From a checkpoint of a small self-supervised image encoder.
Model: 3.44M parameters, norm layernorm, activation gelu_tanh, widths [48, 96, 192].
Training: soap at rate 0.002, 9900 steps.
Rows from block 7, named by matrix and row number. Rows with one number belong to one neuron. Each number is 128 + 24 x the weight over its row's rms, rounded and kept within 0 to 255. All counts start at 0. Numbers have three digits each. After the name is the row's rms in percent of the matrix's.
# fc1: MLP up (model.blocks.7.mlp.fc1.weight, 1152x192), inputs 0-63
# fc2: MLP down (model.blocks.7.mlp.fc2.weight, 192x1152, transposed), outputs 0-63
fc1.860 098:116154095118109105123119150107102107136086139150110114125101119148131149152140129183122107106115115101138145107143203100106136136156089169121188094129119161092100178142125123134147164141143110
fc1.861 097:119128124128119132135128088154129146130148156084135129122111137111129100172202129124114109138136167095150140156154130113176181131104106141138084085103159123143118133107083138083141122122160111
fc1.862 108:114133118090123142131097141131110100119141141104086113113156108149140114127101121099123125087134150088121133081060126144112135092138097124162125086154125131163131152136155132127182137142176081
fc1.863 110:134121123147075120134197119135148159144114113121143121111133130103137103157130138137131136178157120124136131162188125136105134085126110127124111153121117110131145101106104149132186120126137119
fc1.864 081:132132079103158156105090116107122122145146180161146139114155141137094143165152123123118105130195121126117176172100132127156127143147137104197101080159135157130122161105135128120109136091124132
fc1.865 090:149121114131139159151115144111141097130142122111127133135134189119140133127123175136156079120102124111149129141157116128108159149079108141137107109111138140155141136125078107099138086155114100
fc1.866 098:151104132148136163109097157137157117167122136097162137154109082146095093141154130136114129111119143128103134174166105169122123094124132076102098161100113088088117121162186100150138133116134111
fc1.867 106:135135097170134103162109125173177145128107119147143086104130157117108160134145136110112097113163095130105106112105127163146136100148146133146145117156098117076084159139111102092162165090139088
fc1.868 094:144090122059139086152115132117138129110120111133147106102131120133115117129161109143119169143138079141129192115121109100122162096142142130143122150120120095121122102153177131144143127119109118
fc1.869 113:208128155141116087157107117146153140142101103134157119147101134113092148148117179182138125119132123114138135136147139133112151182141134149105135136117121111094199114116118157107077100145210121
fc1.870 097:111105122132150077145176128158082147101150150133117114075177122127143110140130136144098119159160125119136116104119135108144131131113125153129187124068108142125125156124105146107076072171106139
fc1.871 083:127123090154178174105089131103133099167131120119121116123099138138106139159115081162139121139161134157155142138117119104150102107162129171124159118149143150149148165123147139153095113126115117
fc1.872 093:132140092149146158151081152095102162133099156093107143150109141108096146105107117116094155146182124106174164119093123137130165138103127130147079114105162179144134094123134104133161125095112111
fc1.873 099:130087149136119099146171141137088125124132113126113148085116108112136159101172160115123116103135176132122139096075105128149134132140098114162118112113127147107125119128162159076110090099094113
fc1.874 108:148128131135197089085125174113142124149145089084118157115130137103151170127168097169100121187112113195161158120131104102168127107121148158134125153149136124154132098102131134114110096152098134
fc1.875 093:119122144139130097116122080131097176109158125153153160145127132106078132104147121132134108118160085152129082139175147129139132110095152121144113133102156145130101156110118162147164118106110110
fc1.876 109:059085143086100167134094086144146093095102130098107107099089108116110107115146155159096117152103130105126105107148103094126125135112171125119152139124123150153134105152164119136117114141156174
fc1.877 100:125157129148090125097164104113149102187151164110115116117144123138161159151130137113113108089100137147157138136169126139110143128120156101104152131156152135103169146129154131126115167121116141
fc1.878 111:140138121138148066181091121149135126143179115146100104122106156101151115147125134108113117151148117111082140133179123123102133138145095108137103139174153100109131111172120117096112124143165140
fc1.879 111:118117111100113056066135169120112127129101135144174094119128183139144165126114105111081127192159136100098169120093120141117127127101164124096125115133126114148103127082123140117115098146138144
fc1.880 100:099144177139135097162124127125141164109089094130126115106132118092144100122154156123132189126128153181155137114149131092135146125109132152149110170134139155180160096105112143142149133108141124
fc1.881 097:140101130134128170123158098147141124109148168150132124126103085131147137107106140088136147148154109139155100115164087175120114126170114151123127093139131120121178086095147168125111146132160088
fc1.882 100:109159164109137095135157134103112122098148148110128132138151147122128150070136155126113128140160115167149139131151138094107099143172181110158125158154133137108102145102123084171105089128122135
fc1.883 108:144143123133124097176096182170158121126117144125163128106120144140145154086121124149141105132176129087115067127131109124120140134147133157146135104169137098130146120148132131132160109126099129
fc1.884 104:135117154121136124130163121128123125106114131107129120124156136154133104157101130085120159150090105166159145141156123106135133102138101132154141141131144126143070165163161122183114140147129107
fc1.885 105:151110121116096119167115139117122122124162148139143155113087154126185172149191151122122139136112141096121122086108120116166102165150092125132116153195099160187114115142108122085109101141158130
fc1.886 101:128077091163176085124147139116144108180137080099137147113138147109130105128142139124120134132107135135131137137073121135155165149122125098163091118122116135151090152132123133175099135107109129
fc1.887 095:107083120108143141120145134141196142142151106128132134124097158136113154134129139133132119132144140111148121146099131129134129100096082106112092134081143108126142119152077118125149154090093081
fc1.888 093:140121134095136151122116125149127179095075165075141122125108119103114136100125130188098088134105179107105140127124130135097121117127139087151133115146140107145157133091137135145177144115115126
fc1.889 093:141119163162116094122119084087120099149118131122178142110087105145115154125091095135113109155107126167099130135162136134182114129159127097123132156106132158133102112133125115119150094139154160
fc1.890 092:135124124125141136131123102120096159129137121159100146083125094093180108135123148117122175116163152140160109113128107123154159130139130182184114127117143136129135116109142112121155121114157119
fc1.891 103:105182123090114128132118146083145132079104120100144127117097121139145113106147114148103120117150166139106161144156099106132148089108093133084167132140167151143125103114119153104118086098118116
fc1.892 103:126100136143157122124133100134149129153082158114141130098091122146170148096132138147129168092110158135157158159174117116151126104117095092125122101141133150104139131070149139156153122169122176
fc1.893 096:155151094119143187149119136142116152158107116140098120122106160109129142085138136112104128128156141106138159106101096126118132099080136134126122135167125116142125154137138127085149123082178151
fc1.894 113:153113086168130096133133110119090127068122102120157160080083078127129153113131169149132092116152149102106108150130120134163139105105100141172150114107142138124120131101112140136153131133120133
fc1.895 092:139121127142131133091156120123152149131102114159150133150155138146110127143115142120137098150158144145115161129097136110111089134104103156147137098106083139099132125079105096116094093094120222
fc1.896 115:102145113140158104127156145144134162114105103084130150079124116138082126138128148151101134105117146151165134114133158109131104137124119119111155106113135140130119115146145093139102149143148156
fc1.897 103:076129128088122158125126149072140098126089119136170114130073131125121123133129073088108121096123130140157140113109147137152143157144089124131170100122170121105085184148118154083110121173178154
fc1.898 093:108110161100091094129158114131114161098069130137124140071099118115130121100091127121148139066122102144150115142132156138086103104145164188144119151167126135110149120115119162201153149136120119
fc1.899 094:133110095127078159144136104176141116173120128140177126146120147128125128112149127122150093097115120129109154110062144104123126175122132180136116117120082090149109140077149150151147149121127103
fc1.900 110:168117150108090144152132133140124156159158112138146158128114156116164118151096072114193127117096096109120146111125128175149074131106109102138141133066101116115148102120077105130129137088158112
fc1.901 100:146161124101146138134135142133168147168105148107113141143132144165106136165084112119093161111100144112086125153127104091139121126118111141083116100102136151119151133135147144111113127147122095
fc1.902 100:104099093096104154082101141126150147153175109133129111157064144113137123152129095121132130092120146110080124145106168125152109107138147138134090126142112147134149109141116142148149123174127149
fc1.903 106:123117105095097151147149103183120136114175148112156124117072117080151103070135132138097125107121125136124157152109174112128085128145136086127123105120144116132169167123150128145109099093113133
fc1.904 097:124172109163136148139108091107118120110127148066118129110113102093135118106139091150129160122106135147120148142155122146170135156130165116148142126102113162123142103090121157135104136151149141
fc1.905 099:097107118162136133135185095155132151150117125173140174151137189161106086116109112138085132139119090156139104136159119114108136121099162116143138127101067168134127131139156113160107135157153120
fc1.906 104:157125125121143126167127132138120131067127127108127074134136109160083159130120155079131172112105139132134148128082133101165091121164112134146130187142132168144184133122120136155191110102170113
fc1.907 101:123139121125149147070135154131164127125122090094146125151096119115099130129140131147128166136082169122107085135128136124116145099084133078160132114124108160150134105127137139152127146118118128
fc1.908 104:115145122072121108164119069124145247104137182161099112134110136129091161137148073162120119101188135171136111131142133153130098087115106121176136140125135113115145114129133142134149141146139113
fc1.909 096:135131135092116122130131137149099110107146165150132092132143106134190143152145143141142155093136140101138135102116128105099117168147110131125098137072131112087136121126125136176119126151127123
fc1.910 102:167134125122107117162156094142105129137156136180123133134125098130122156141145074108122139104198098164128137139174153164129119108122163135113116117131128069160165162108099133135171119133131138
fc1.911 102:123115102129157157134113128126118122118072140136094113141116122136133129168127108143158101082140121150146106122130168145098132121131123143188172148108090107154124144136155141118126103144110130
fc1.912 101:133137155120152109156150118084124124125121118124083134095082147115137116092110136132214132104155156090137156128144139159152134124144115115138082142197114120129100153140130159124157120128133161
fc1.913 106:143135136141149089132154183139133198162117118178160132100091125082138133123147118151095138129146136118117104146162148148131161114069130081128126142121175145149135131085154108138199105149090096
fc1.914 112:145089117119110111104160114135157145137111162158140145082114127094099172134141141115126112154138173137113124123088142182150161064094123144105106164153182083104086131153116126139175161151110116
fc1.915 096:146195099173113101177155162104128107091124168125144129119077179101168110133121149127126148149152146109151117166132141088147138098128128065114146135129144111147105146114145136096112121123128122
fc1.916 100:136082120136133126098117144164122136141157132076130127097119069058115123122107131120120121129161116132122141087113076123122121134170131149175155154120117173117136136104148135169165142125103133
fc1.917 115:167119115144132130119114113170107124146165119102130078081066113117139154139137149129104131146142132140122122111102102128124099141133172119083122117107151100124120108126093132127131164150173116
fc1.918 094:156147113146149138159136126136142136112066114159130142125116165167125143156060068148141168115162136160128139161127131102145116102126150184159159179172109155103135109100138152163147160092145134
fc1.919 106:112099096104161099112091149136157131165125111135160127127137131145113149120136197188152080143143116115156109162090146123130153116072082110114122134112137149108154088117093142101102146113121100
fc1.920 098:093139097137109117098140138171099130105146139097149114157111150173131168089082123104103084110114138151090106135149132115132155130136161115144095088153129116116114082147138131091153155154155137
fc1.921 092:154124126145124161103093120124118142103104146136125122117108117126129128125102175092109116147135137095090142114116163120124147077092101134120095096169145179113146129118163099110080120117094170
fc1.922 100:149101129167121097123110101141119081115112094114111126114092127093122116122120166166091150140085137134105112135092127111118075142107165151130120101124153182122118136109137140105118147095107130
fc1.923 094:140156108130118160130136116113102110132069125107121161117075136075112130106169123126121101124142127068088115138129085166120127127113174073102156154121165124133121145130163161114140090128111154
fc1.924 111:194124127194155111138109114130146122158180134174155138089137119142159131106140170112112135138166142100121137109152090184136117129140109107101135111142086110110110088145079128127132129119159130
fc1.925 100:143106155156147129122157157166096127131137135135131172117094126126110100142140144146115166135069129081117150115095140112103082139146114149135121135160129109147089113092127155161083146112119147
fc1.926 110:150089109137132166119142142172076156125141092092126131115145125080184125108134111083125169149156147137101169084105134121114156108137153134152153127157173144107133142128132143136087107185110077
fc1.927 099:095120119090121105145121143120142106127098112170178141104126158122144151083131147114133161128097154133084121142149081169143147101125123157136140146150094120175121099153153152138167119100146173
fc1.928 097:119164132123141157138138133122146133129163098130127181134113131113110171113135140150144133137097140083136121103142132099177122177115113119099113181124120132146133131126107150159164126150058103
fc1.929 090:090126100114151130114113173123169082168140078100137170142114113125142158153141118121107131083138156135121181138114134129075096142114163127154144083126159133131066133107129142167149096132154126
fc1.930 106:119141151132102095123144124110114127124176121154150172147161146091140133153142126130125101147105133151141122127107126151107119154104160127137164180159147128138095121165125123185143132167126178
fc1.931 097:162114121124163096094079124123195120120104135169164114139075139135133132074095087102116100129125110144121138105154135158151200108099142116133117148120093113122102157176144124138130113152105153
fc1.932 093:110124126100121157159133128144117100146146107087129138105134139109128132132140124122172148113117136096119126110134171102129136135130110123159129132116111116135134168046106141108102109107177125
fc1.933 094:135137130143119137090183150064101117129131095113150163112135152154151134127210115098093104136144157143158164147139104081124106126138147135167129130139086115120142162140114154121063100124110112
fc1.934 102:137161081118135101132141120153140122140135100116134098096142144112132078121115141114145136124120157132143123109081143164127183129107169102146124112103106069166139138112173105106128104144142108
fc1.935 098:128122116139180168129153112135136132124115138105121198143165149162140110148112110143087101120129078159132105132125139166073096129093135092160100143139122116140132122156131117203100113106140129
fc1.936 094:165102113120117117140075094153108134133108114132147125113124124137151095153087122126155121107108107126150091134159120074127104129099103139125103137136112128096167117141155165136107142178119122
fc1.937 109:122104118129207136124117105142151143164113120066135118162113134142140114102150129142123144128116140134162099148146106080156127150153145118111111095147133158128153150134144116126118094090113153
fc1.938 076:158123137115121175125112150117118117141116095171086149179108113123135186167103091124137162100191148127181145147116131135142152091138139133147143167100157123123067113115098121149096138168152163
fc1.939 102:129117121132142149111128107121178131171146110078122127108112130120136103138097152142116173168116157184142107158144163132142137135112107140159120149153131157169124104115114150159179102158122186
fc1.940 099:130144122142126120136107132154152154120093091143162111110093148111122100138141117147151115069114097135094140106100134134124177091121161150150149125118127155134120129104140128198099097125144132
fc1.941 093:140092119142167119119159128153126147130126127097161139126109137163117148129142148133088127152133154100115132117080122106099158121126161143153109114183114171124138150140130162149079156134144098
fc1.942 108:138147125115123137129182124150146167122098151134116115126105127134123087117116147163129098149148181111141074109149094127103124093114130122152127141102112143100144109114134149148168160113152128
fc1.943 109:124131133108147133114160127091124161123093134127080105102151060147130121162138177088131160129140134140121139156138155129175148119136104105149123139116118130112121096135117143143123117160124159
fc1.944 113:185117140117144111133152144158119140119134098113124070136163093122137132167106089120103155138140130113092139095105113136122123131121111109112139176135156151125111098024119130068124127155094114
fc1.945 092:120123096160110145102171139176151135116136108136146173128124135126118132208166134134158125147125130146120109123116114095135153113122095118145125137143107168085166078074105127094103153076159160
fc1.946 106:140127114106105113148143138143087125102163142105129092130121109115077131127125155112169107087131146147069121115083115110127103117092128141157159147143136127118110055121112142140186117162138137
fc1.947 089:173148153135164140121182168136146116162151133091186111107122124121120174145118118100107106152152132101108123143162147121131132147120108153126096155123154154144123160127074126128148130158102134
fc1.948 107:127143092068118188146149156134133076111148094111129152133104115144134109160147114127090150102139171136139109149123130147125126114101123130090148151129159176102139100112087124108145103103131131
fc1.949 113:121135101120127145118132125149170138138117091067154144110110085143093153121154114144088103115116093194131159137127075138095123081125139095127124096124142142111144163172166129103123127131158147
fc1.950 093:135098107143195127108124106141169115168123106127152131123107121105150113113146122120123089129096114144134085105137130120160116162116147157132145119138180114130096149109144149121169123158151100
fc1.951 097:096136104132100142137135124145167111158125173118113161145123131122153178140152121142142145122135156139186133123112181133122088085109160119116153109106163146124138102079146166123133133109145094
fc1.952 099:159116121172139123106146119155122128109152116148109163126108159109090133140126138085186132149133122134123128109118120126125152119157162115141146091112132117101108122112118129102124169125136165
fc1.953 104:151146100126145118109107129134129136149146125148116132149130179089148123183081097146102125145125132094120130125133123151126125107122101107144134170077096135153074171144122129169144129172101168
fc1.954 097:145143127106135098150158152124119144121100147129108127102078165149115116119139132075132148109127196117135101108117160113129160094158138161138111139130136137126112091143092112182171160134114128
fc1.955 101:139161118166113164128147134124099120132115114129085139125096104137116100161118113163170104122182086172111099151141124101092095136140138152133151111108154099154063098158132130106151145127140148
fc1.956 102:150127121080114137128143057116108196116132116119107134166150158163116137149102122123106107088178125121067158149158136135128096105129143123135139125158164104124106103116153137166117133114126091
fc2.860 100:103140136130117115147163171156149091162126131140118139144138160139097109111163148155112144169144146115171100116149107135093162134153155144076163111168123172146096125151094149128085098108136139
fc2.861 102:121118151132142110138128092126163147156152094094135119125137126115093129142134162125093151111131111087115139121152132161069179141158094127093126101120093134125151127095151138155111139098146139
fc2.862 100:097131107130139129128120124136102110136101173107120143130157150081118120113113110138113143109131140117089106119128141107080125154129184131148133134105104145165136108142123137115115139110107187
fc2.863 105:108152105116147145124132101159118106185112106088107120137081083146131158140108134155083137174127109122152132124123161109151148149124134160154153149124100127112181139092156141126155090100158092
fc2.864 098:133122142125134129115099149135143143109142151145096140140101143120124113110142119108147119148147085125073124148140120152128142108151140147090152134130138128156114182137157125128154131138106116
fc2.865 096:152114135153115097095112118113095122135125151146074120121114119171129118115149141150077125078119075127137087127097128116147136079128151122071135144118088109174129123132104077099114140119184094
fc2.866 095:090146123151139135127131112110143111125144091131136118080162118133152111104117107111128111101127115120114055138106165099145137144155119093075106111155138154119088147104093125170104139100139151
fc2.867 105:197157097135106121164084117112108129166135115102125171152156141129106134103125113140104118168169174093099135162142104148103164128149109146113135164142122157131126117131163111102117090095112062
fc2.868 102:148156147112124163101164185122093109126111122145161123123117158139114120138106134147115124118134198137122161139141124111126118145151088114125110086058122112106154158163131120091110121107133119
fc2.869 101:157137101139128139149117111108113119141158154126126142160121130130089129135121144128136120150150174122099133111113120152123133135085147135098132102126147116152201120124096130144127155173158093
fc2.870 101:101176118150150159120123103169141137122129102168090136094125124160124143169083073092056105109131090150150101101133117144165130150128118098119094085120114104129154095113138115153094143106128119
fc2.871 097:132108145098156111100116120143127137108090106140132121117082140073150109141115121109116144127102092114103138133112141157105183101120110132074165126119125173145131129162126161138156114118107149
fc2.872 084:123123131094164168103110152103151112120105150115108109143089113108060127093130136115120150109114118124113118109127100121141146131135086107131176131143128119131110107128139140123130159114102118
fc2.873 100:124140113109135148136134148135136111156108117070108150149133108109092106168134176135100107110126115123090108167136148167122121135140125117118115158187115122155125139144129130134150114133092132
fc2.874 102:084162140138137093084080111125130108141135099093134160040129114149146126152132080130103110156126124143139110111136143146145158169118139110154100116159132137130145111133123151094119099138099121
fc2.875 097:123103114141099140121139103122184098132117114133144153126118143076096132161122106148113162121144119131094128172132181131164153146129117119100104128127164123165115168115104151090145114107102151
fc2.876 104:107153156143132130141161110113153146152128088096127134108131127123109145120140129135127133173117118131131105122127093134101129133192095133106140110125124117112099158083122123151139138166124115
fc2.877 108:138102123158165152122145074102133158159135120158096169111139115141140143112140159155151121091138119113124132170135154097154088136092133154110118145157147115129138128140133126086149107106155166
fc2.878 111:134153129136126126113083145117093104169097094143133134101122094127180131119129091103130125139138150136096150126128143152144134114099155152106137155118143142098166124073157109100145083101122081
fc2.879 111:135150099165122127124128148113119121144200113166143136115137145143110158112113094139124139157109178093148108137113152136158135090122121139145116126110168120138158124148158163149130114143161150
fc2.880 100:119161145121102141089123101130121117113162096124165148112138153141179122105139121132106126132095133132121147118146152150102153151105120111115134153106150141146096133167146113093164081136101116
fc2.881 095:116120161125159119134117150136161149161166130114085146115146123146129157144114101118143112150099106124192144124111127147142149170159129126108110143113122153129130177170116145131083141100118124
fc2.882 097:067143167131167099102082150154142105123152097117134108114136123114153133143157095177104124120118120125124151104144126136126105103131093102128109136133102110118101111152142145118142116117159138
fc2.883 111:142124140150081126175104150142154133147164093154162114157158139117145144102107140147162166099101152132108132142176101126165086090191118146138140112071133156080134083122132132143180120126142140
fc2.884 100:133136094132140155122097111125146130148106126050124108178120091111109116124123131123112108093131110144105122135158089131097091108132110165116149118116167141138136086116082099133158153123125140
fc2.885 107:083133112129127099167115145131104113127088158130121148120120135127146130108151041114132132128120144123124153139139163159132138148146125170155145130138156137128158134096150105129104122101111150
fc2.886 106:108107153104125154104151121082134141114139111110103185119124139165130098150153107105137130145166112125086143121160134147156143103080112163156136133116157117119153175142178137156068129130117121
fc2.887 097:131147116134139119120116144116141132089116116090092136123077120123151101126120148103105137117141089130058113122118085140117126121101120115133122101149157119114167144134143156142115110155105089
fc2.888 105:068095142125131179106086066143144128109172090135127165147113129131120119140159155112081133090110151133121121111148164128133158154115113165122149153139123132142170114116158130165120117114107137
fc2.889 101:107128116135121149132126110145106135129094108076138128146119111124099072125127111111087100103126110135098122099154084127163116155166172144112147105127147111130106132093162139130124148145079169
fc2.890 092:130139199124137106098139132172149155120077149163130133113166154112139136116140173141114140131095115166156138147147174165144124156090094163143131152123133156147120105161130119093144094128085115
fc2.891 103:139103170068136080135134194112123185100109134165152115127149134116139125136106137128115099108109132124127192147143115128110145127128090145110118137073117151133133085187139136131150127104076152
fc2.892 102:084174126096139128117141121096139176121080084093112128092155126162121097146114146133123099163161111159092116138110135154085101122115153113128181134115137147132144118116137118128120140147075142
fc2.893 093:156120141124164142134143136124097154141132153139149122153118109159151128157091121075153145093085138087104115103136119154123162175121113114166103166165112150138121126155143136137106139143113156
fc2.894 103:133123112115105160124146170154106154147128135128149106097136112126130113128090097110126110141158165151095185121121118150133151116105112125114119131125096080113146117103121141102130173132141108
fc2.895 093:097124160149138137111095106137132111095133081132151126101150189094143098108137111088134139119118095130167118124148146168137095135137110145063117114102121075170107115149115117131127082140138171
fc2.896 098:130110119101153126123117100107119166116083131109155172131137157136115118137131133103138115156157139112085140136143107155156122164135105092132118139119146145152118175097169084125121180111122078
fc2.897 090:151140157086132129136095128164100123136078130142159090157158129101155145133100153079129173121104165135089151150122131126096147111106150150125109124115107144106132112130140140112131134108138163
fc2.898 106:130116123123171069120090137159163129146090127102137111078092152113120110124136079137104169115135165130159167145127164135127141146097100139101137112097121135107106165150138131119129121094096159
fc2.899 103:165142136142128137115106120160110112126198106128174113104138139120108147110109105111156142123124140150109155118117126140142099150149151098177066099119162143114122172117153116134114091127103116
fc2.900 107:170152135132117122161111105149146137137141138162157164123172063113143118143175086084120134103142121106154136152115136093121114158142124117102130140101147135107098159090163146153137153105124127
fc2.901 107:109114142114093116172129061148143112053129128103114158117124126125154159123178166101114108153102104130116153106142192101128108179119111115147117099106129179154121109134123085124155157173138108
fc2.902 092:127112125110121108115134062144166135121166129117110141150097095125098153150113166139115136099126141152090135110104153095127121111117147120117124150117170123116154117118116124131118088109140187
fc2.903 100:137141158125120157108143141084093123108122171085122106152111146125096143143146153134158141120145099087172099122138140129116170117149140148140160072153120133117130116108149144132177149171128107
fc2.904 100:124139153139125095151152107127167136129168089115130150157106134103115119147143162133128118176121141138136107135134113141123137092166131186112138096117170104136111126149124180137133133103123142
fc2.905 098:111099116111087115135159156101128101136103119142105157109112152117135147152167090090132149138120147098101109128130107113148156109163128117123153105095151115135107137123139164126109120103141126
fc2.906 103:075189128103148124123110139086086134115130075095138108126139162146149110106128082166115110089134099114129130106147160144127092139105118115139113100110101121155154114128125113122155103154109139
fc2.907 094:081138127124128110102165109094163153071115131127098159149168091143146065148144144097168124118121109145170084109155121162137114133121110132113152140149155136082120111124091139134159123096142139
fc2.908 098:130115118189167163148122111103145131099140123133131151105169111099104116109137100118117149109116132148144115150111112133132135124121142092098074102169116132105135113109103096128133124110107154
fc2.909 094:150138177143144116139120129110116122143094153151151147171162094139146152109148135125148129118100144143161143139123111145132112155140095143137084145094075136091114098110151159170151173103168150
fc2.910 101:114150123138115073192160084183099138106111142139158086137156135098138146106156116148116117130089101175154130133159147144096113174096111136105115121104109135130076150140113129172141123135142136
fc2.911 098:086154123127115113115141106129114100132112119160144134122163106160166142121135098120158147113108130133146107111146163099153129111150148159110164168164177117174124116146149140084156123145154193
fc2.912 094:122113183168150120117152129153084140141098126108113126131161122094115085141116155130103180184142148126117072123121119111103095142117139154104118133107129164124157165181176128103131127178094118
fc2.913 108:086089114140113137127121084163128146155101126119129126144124119177145061101105143124112130145084125109165103110132155124122112123133159135096139126103150108149130140168126137112118101129181155
fc2.914 112:139160089128111099160154098130102096184109081119131071117170115124130122139109113131125120142101098117123124109106161139122106121151113143124084151147151123140116128147147151121117091128126123
fc2.915 103:119093117159118058171115117147124124092159086156156124143127095143126101138098126084119123145082145129173079099084105150110148118153132149115127130152164114106161111134137136079105143133145171
fc2.916 112:166131166128138102152121099174142155161093107096146118137120137102145149106153117145163132129156130178165147131129087152135118164119109149147100089138143119108084138131143177188128131104113122
fc2.917 107:087147129093099068182141138133110097133130110114125134138151115142153123099150161120159146155128162124166108138124107124137164152185155139092112131165147129129117107138112124122093116148150121
fc2.918 102:136130126158126085114125137108129137142124095145144128094075165145113148159111109115134165122131150112123161125159160120124139177132075094156136104080117082129128153104101145111110110109131116
fc2.919 089:154163127173159101091204172143138142110124133082180158135120133120145128117108104114097145149104140111129095150076140145148139154112149137146142135144134088159105159131130126144128118093131136
fc2.920 100:132154138142158118134148153103162121131142122165150131128164067109110131131147123148140127135111118092110153095146140149136102141114073132175127172146146144108118077132112118137124129132107129
fc2.921 105:117098098135112143128104125163113109149166095117136141119112132149147152115146145141084131121093110130164117119136155126132109174109134110194134132119118176132149126111084107180104147151115149
fc2.922 110:145127123114124141070150113129108132127141136094100135117168140123112155138129140158107127144108120121144124134144109137124127124156118109142111143152170104123140196112130126113140094129093098
fc2.923 093:125081165127117136182168117099137116121159092132117109126118141138150150121150140124165106108122177127168117138110123113109142142111125130113147149131141108125092088131086086143125131120111099
fc2.924 110:133109139109113117142129137137089099166071109126151138144130108117122086097150145144120132120137133143124134145129096160111162136170097139131118144127147142132107082113184145119127145144119147
fc2.925 097:068093127124160153120105107107147159111088139141104131084138133141137108098171134103108104108142136142118099126101117132117139111140109158078136103139135150138157141134144162157119108145126132
fc2.926 118:120124109118174095127106159147128161146170113091090139105112129147150155137162126112133119122107120114157149114109144116128112152146147126160056124160157125135088168131166182113090118152140108
fc2.927 097:102105117099122121163142070141134145171129106086159163147142123152078131140119127130122148148130110102121147115098133115103116117136126108110156141137111168138167132156096132097112108158167127
fc2.928 082:111120156107093096100127138189123138136155097149140171139092100093114141089094163108166124161121136136160117134127072143127105164142145142133138142140151134157078111080126150125116147112160130
fc2.929 104:175119120075129140132151125103078131168128149104126144132160125127085135120109106121138134084136124147122132100101123188147116096148109158143090095143136145130160117110132093112135143103093142
fc2.930 112:137107111113155151137126071094105137118131122121160159081187121123205136152129108135088174130133099124141136127122145108123132124166147117194121122165099159113087120108149155115107124165124142
fc2.931 104:170123113177136118120131106140061117149125120105123145087084101122153131156145164163140152119142124134101152152108108140143107081130094129130121123130134124142160095135115072073141126129149117
fc2.932 086:114130149176078161146121174167107156138110095138078098121087157149125127097147130145145141146103110111114118182129153107122141073103129130163173146123123157152123090081134182108168085145112154
fc2.933 102:161116128139133144106118117151115134142109116053169120121149100152142110171152130158126105139113133110096097140100123134155144070105067171137117108159136132107060118130150151121103136127106141
fc2.934 099:156129144128138143144141152144122114147158135103100149114149108158120092141073138118137119105138116155145123138106183150138138163128100150068105158155110111133164178110107074138178137127099143
fc2.935 099:136110116100115124139121147147139080129119113141083157096152152146115132165182096099149147121108120108130115202125097135103172101125146152111129103126169106144152130145115162163115139148159116
fc2.936 102:104122150121129114172154110139166118132076159168140116161114119108125141118156133134101132121148098137189137116190176103118136119130129118129126114112126120142118139133155109114117124109107151
fc2.937 113:138151149132122093134139091128150136095127114111106153126106110117106078148135166148118100154143137145133119112129106111130132140093139107132116150150118122113154100131083111109130146163114139
fc2.938 074:061116092107122163122128107116140144144116081156065138129164143110125085156159094138082129115127114140136090105142177138138147139113145118111135104094079103106153125080143063157097131115098176
fc2.939 103:137109148108112135145148135143130174113120134106127130128146156134116175086097170123155142062110101160138132121160123120141132097137153151109124122119133115166101124116133111135122100118143114
fc2.940 095:121145136154147156115154165108102168146152123096127113095095135102125141098104122117141154141128178152121139148157115074129145135147168136202187126096140122127114192113079161123167111126126115
fc2.941 104:103110069133115150092107057133098157108129102093135155135108137135133127127170173120112136111128116150106105093128091087135096139094095123163118099164106126135129137118149125138117160157121113
fc2.942 098:133121139108145113092110141159125149136141089060120111115100111129163137137153150120144123151123149110109154135126082100106148125124140104171139115152130143079167112116158115151149123124054158
fc2.943 104:122122145128122159148162126135167158084082135107078199125147176116150137163166169140099140133143111148186130135143121120137090116142117094135154081090145165135134141120099105132134115109148107
fc2.944 115:143144125119126103110173093127164078155151119119151125134092118150104126141122098130134123152102127188158134058137141157172124154136141142123126123112128129099121124132115111128146163178138144
fc2.945 094:132115132142155161102164138118116081146135091119121111148108085158120128131119123136117118114129086145129134105090095119171135148179135129143116113143138145108130119096128113131153129135086150
fc2.946 102:140134121112107147124131137153126131145111139144118106102189140143180141115120103103074108086120096119147140108113136161154125132147144156117119075172134086131107135077112136132175161116148106
fc2.947 078:136160090123150128119095160145142126111170167125125117121117110134154102111143122122122157168082124146116148093108111126151131141129148124108106126151132140092139115139169112153144156088142116
fc2.948 100:123110170117103126102145097152133181122109130168165125107160161089111146134142115133102130070148126105103141159120136094106143109152135097129118153115121118160131139163140091103128167099116182
fc2.949 107:114128076168132112127149078122147150143124142140145116130122165117137101087145102131169120135124135139135159131126143133119139114101112100141105127164130126087191155137127180149124153128134107
fc2.950 103:103121131096108106143121135087089116174147120102123098157172118114136152105165162126153161076092139126074154147152110128114122159155134108166105115147152145141089115122056089130120143096118124
fc2.951 104:161123124145144120120115129129143137123152064131123126124153139122120109109125118114117132119124114124074094128101133114183091139142124126101166107130132118138162129102117170080118135116131125
fc2.952 092:136127155132093117135099110127093150103133139121113149143068146128129148137118130106112133113139163106144109104152149111142144136166102127131156144137116139119162128107101113132107079115112200
fc2.953 098:110127109129112141119092142093122114105139122085068137136173128128143074158186115143122124140144109156110183128149147140109108140120114132132127157166154144128150134145145098105096163160156149
fc2.954 102:102139151140191076138143098147130148157108110169091166117116160104143142095092131163131124112134068112170131143150103204122165123126114135134147126124133146139081127126152141131134121156133156
fc2.955 105:124144120162101150105113122143116119141098161137112131139119133118127096116090158128130159084099136129115155124137121131137098166184125150158124127106141140177130113073097112098156136129138090
fc2.956 101:131112143146109152128114101145148168145151138108143124108137091086154132145166162084091136085108143136134125084088140116141139159136129114130126091145180117106109100160144111121101089123134149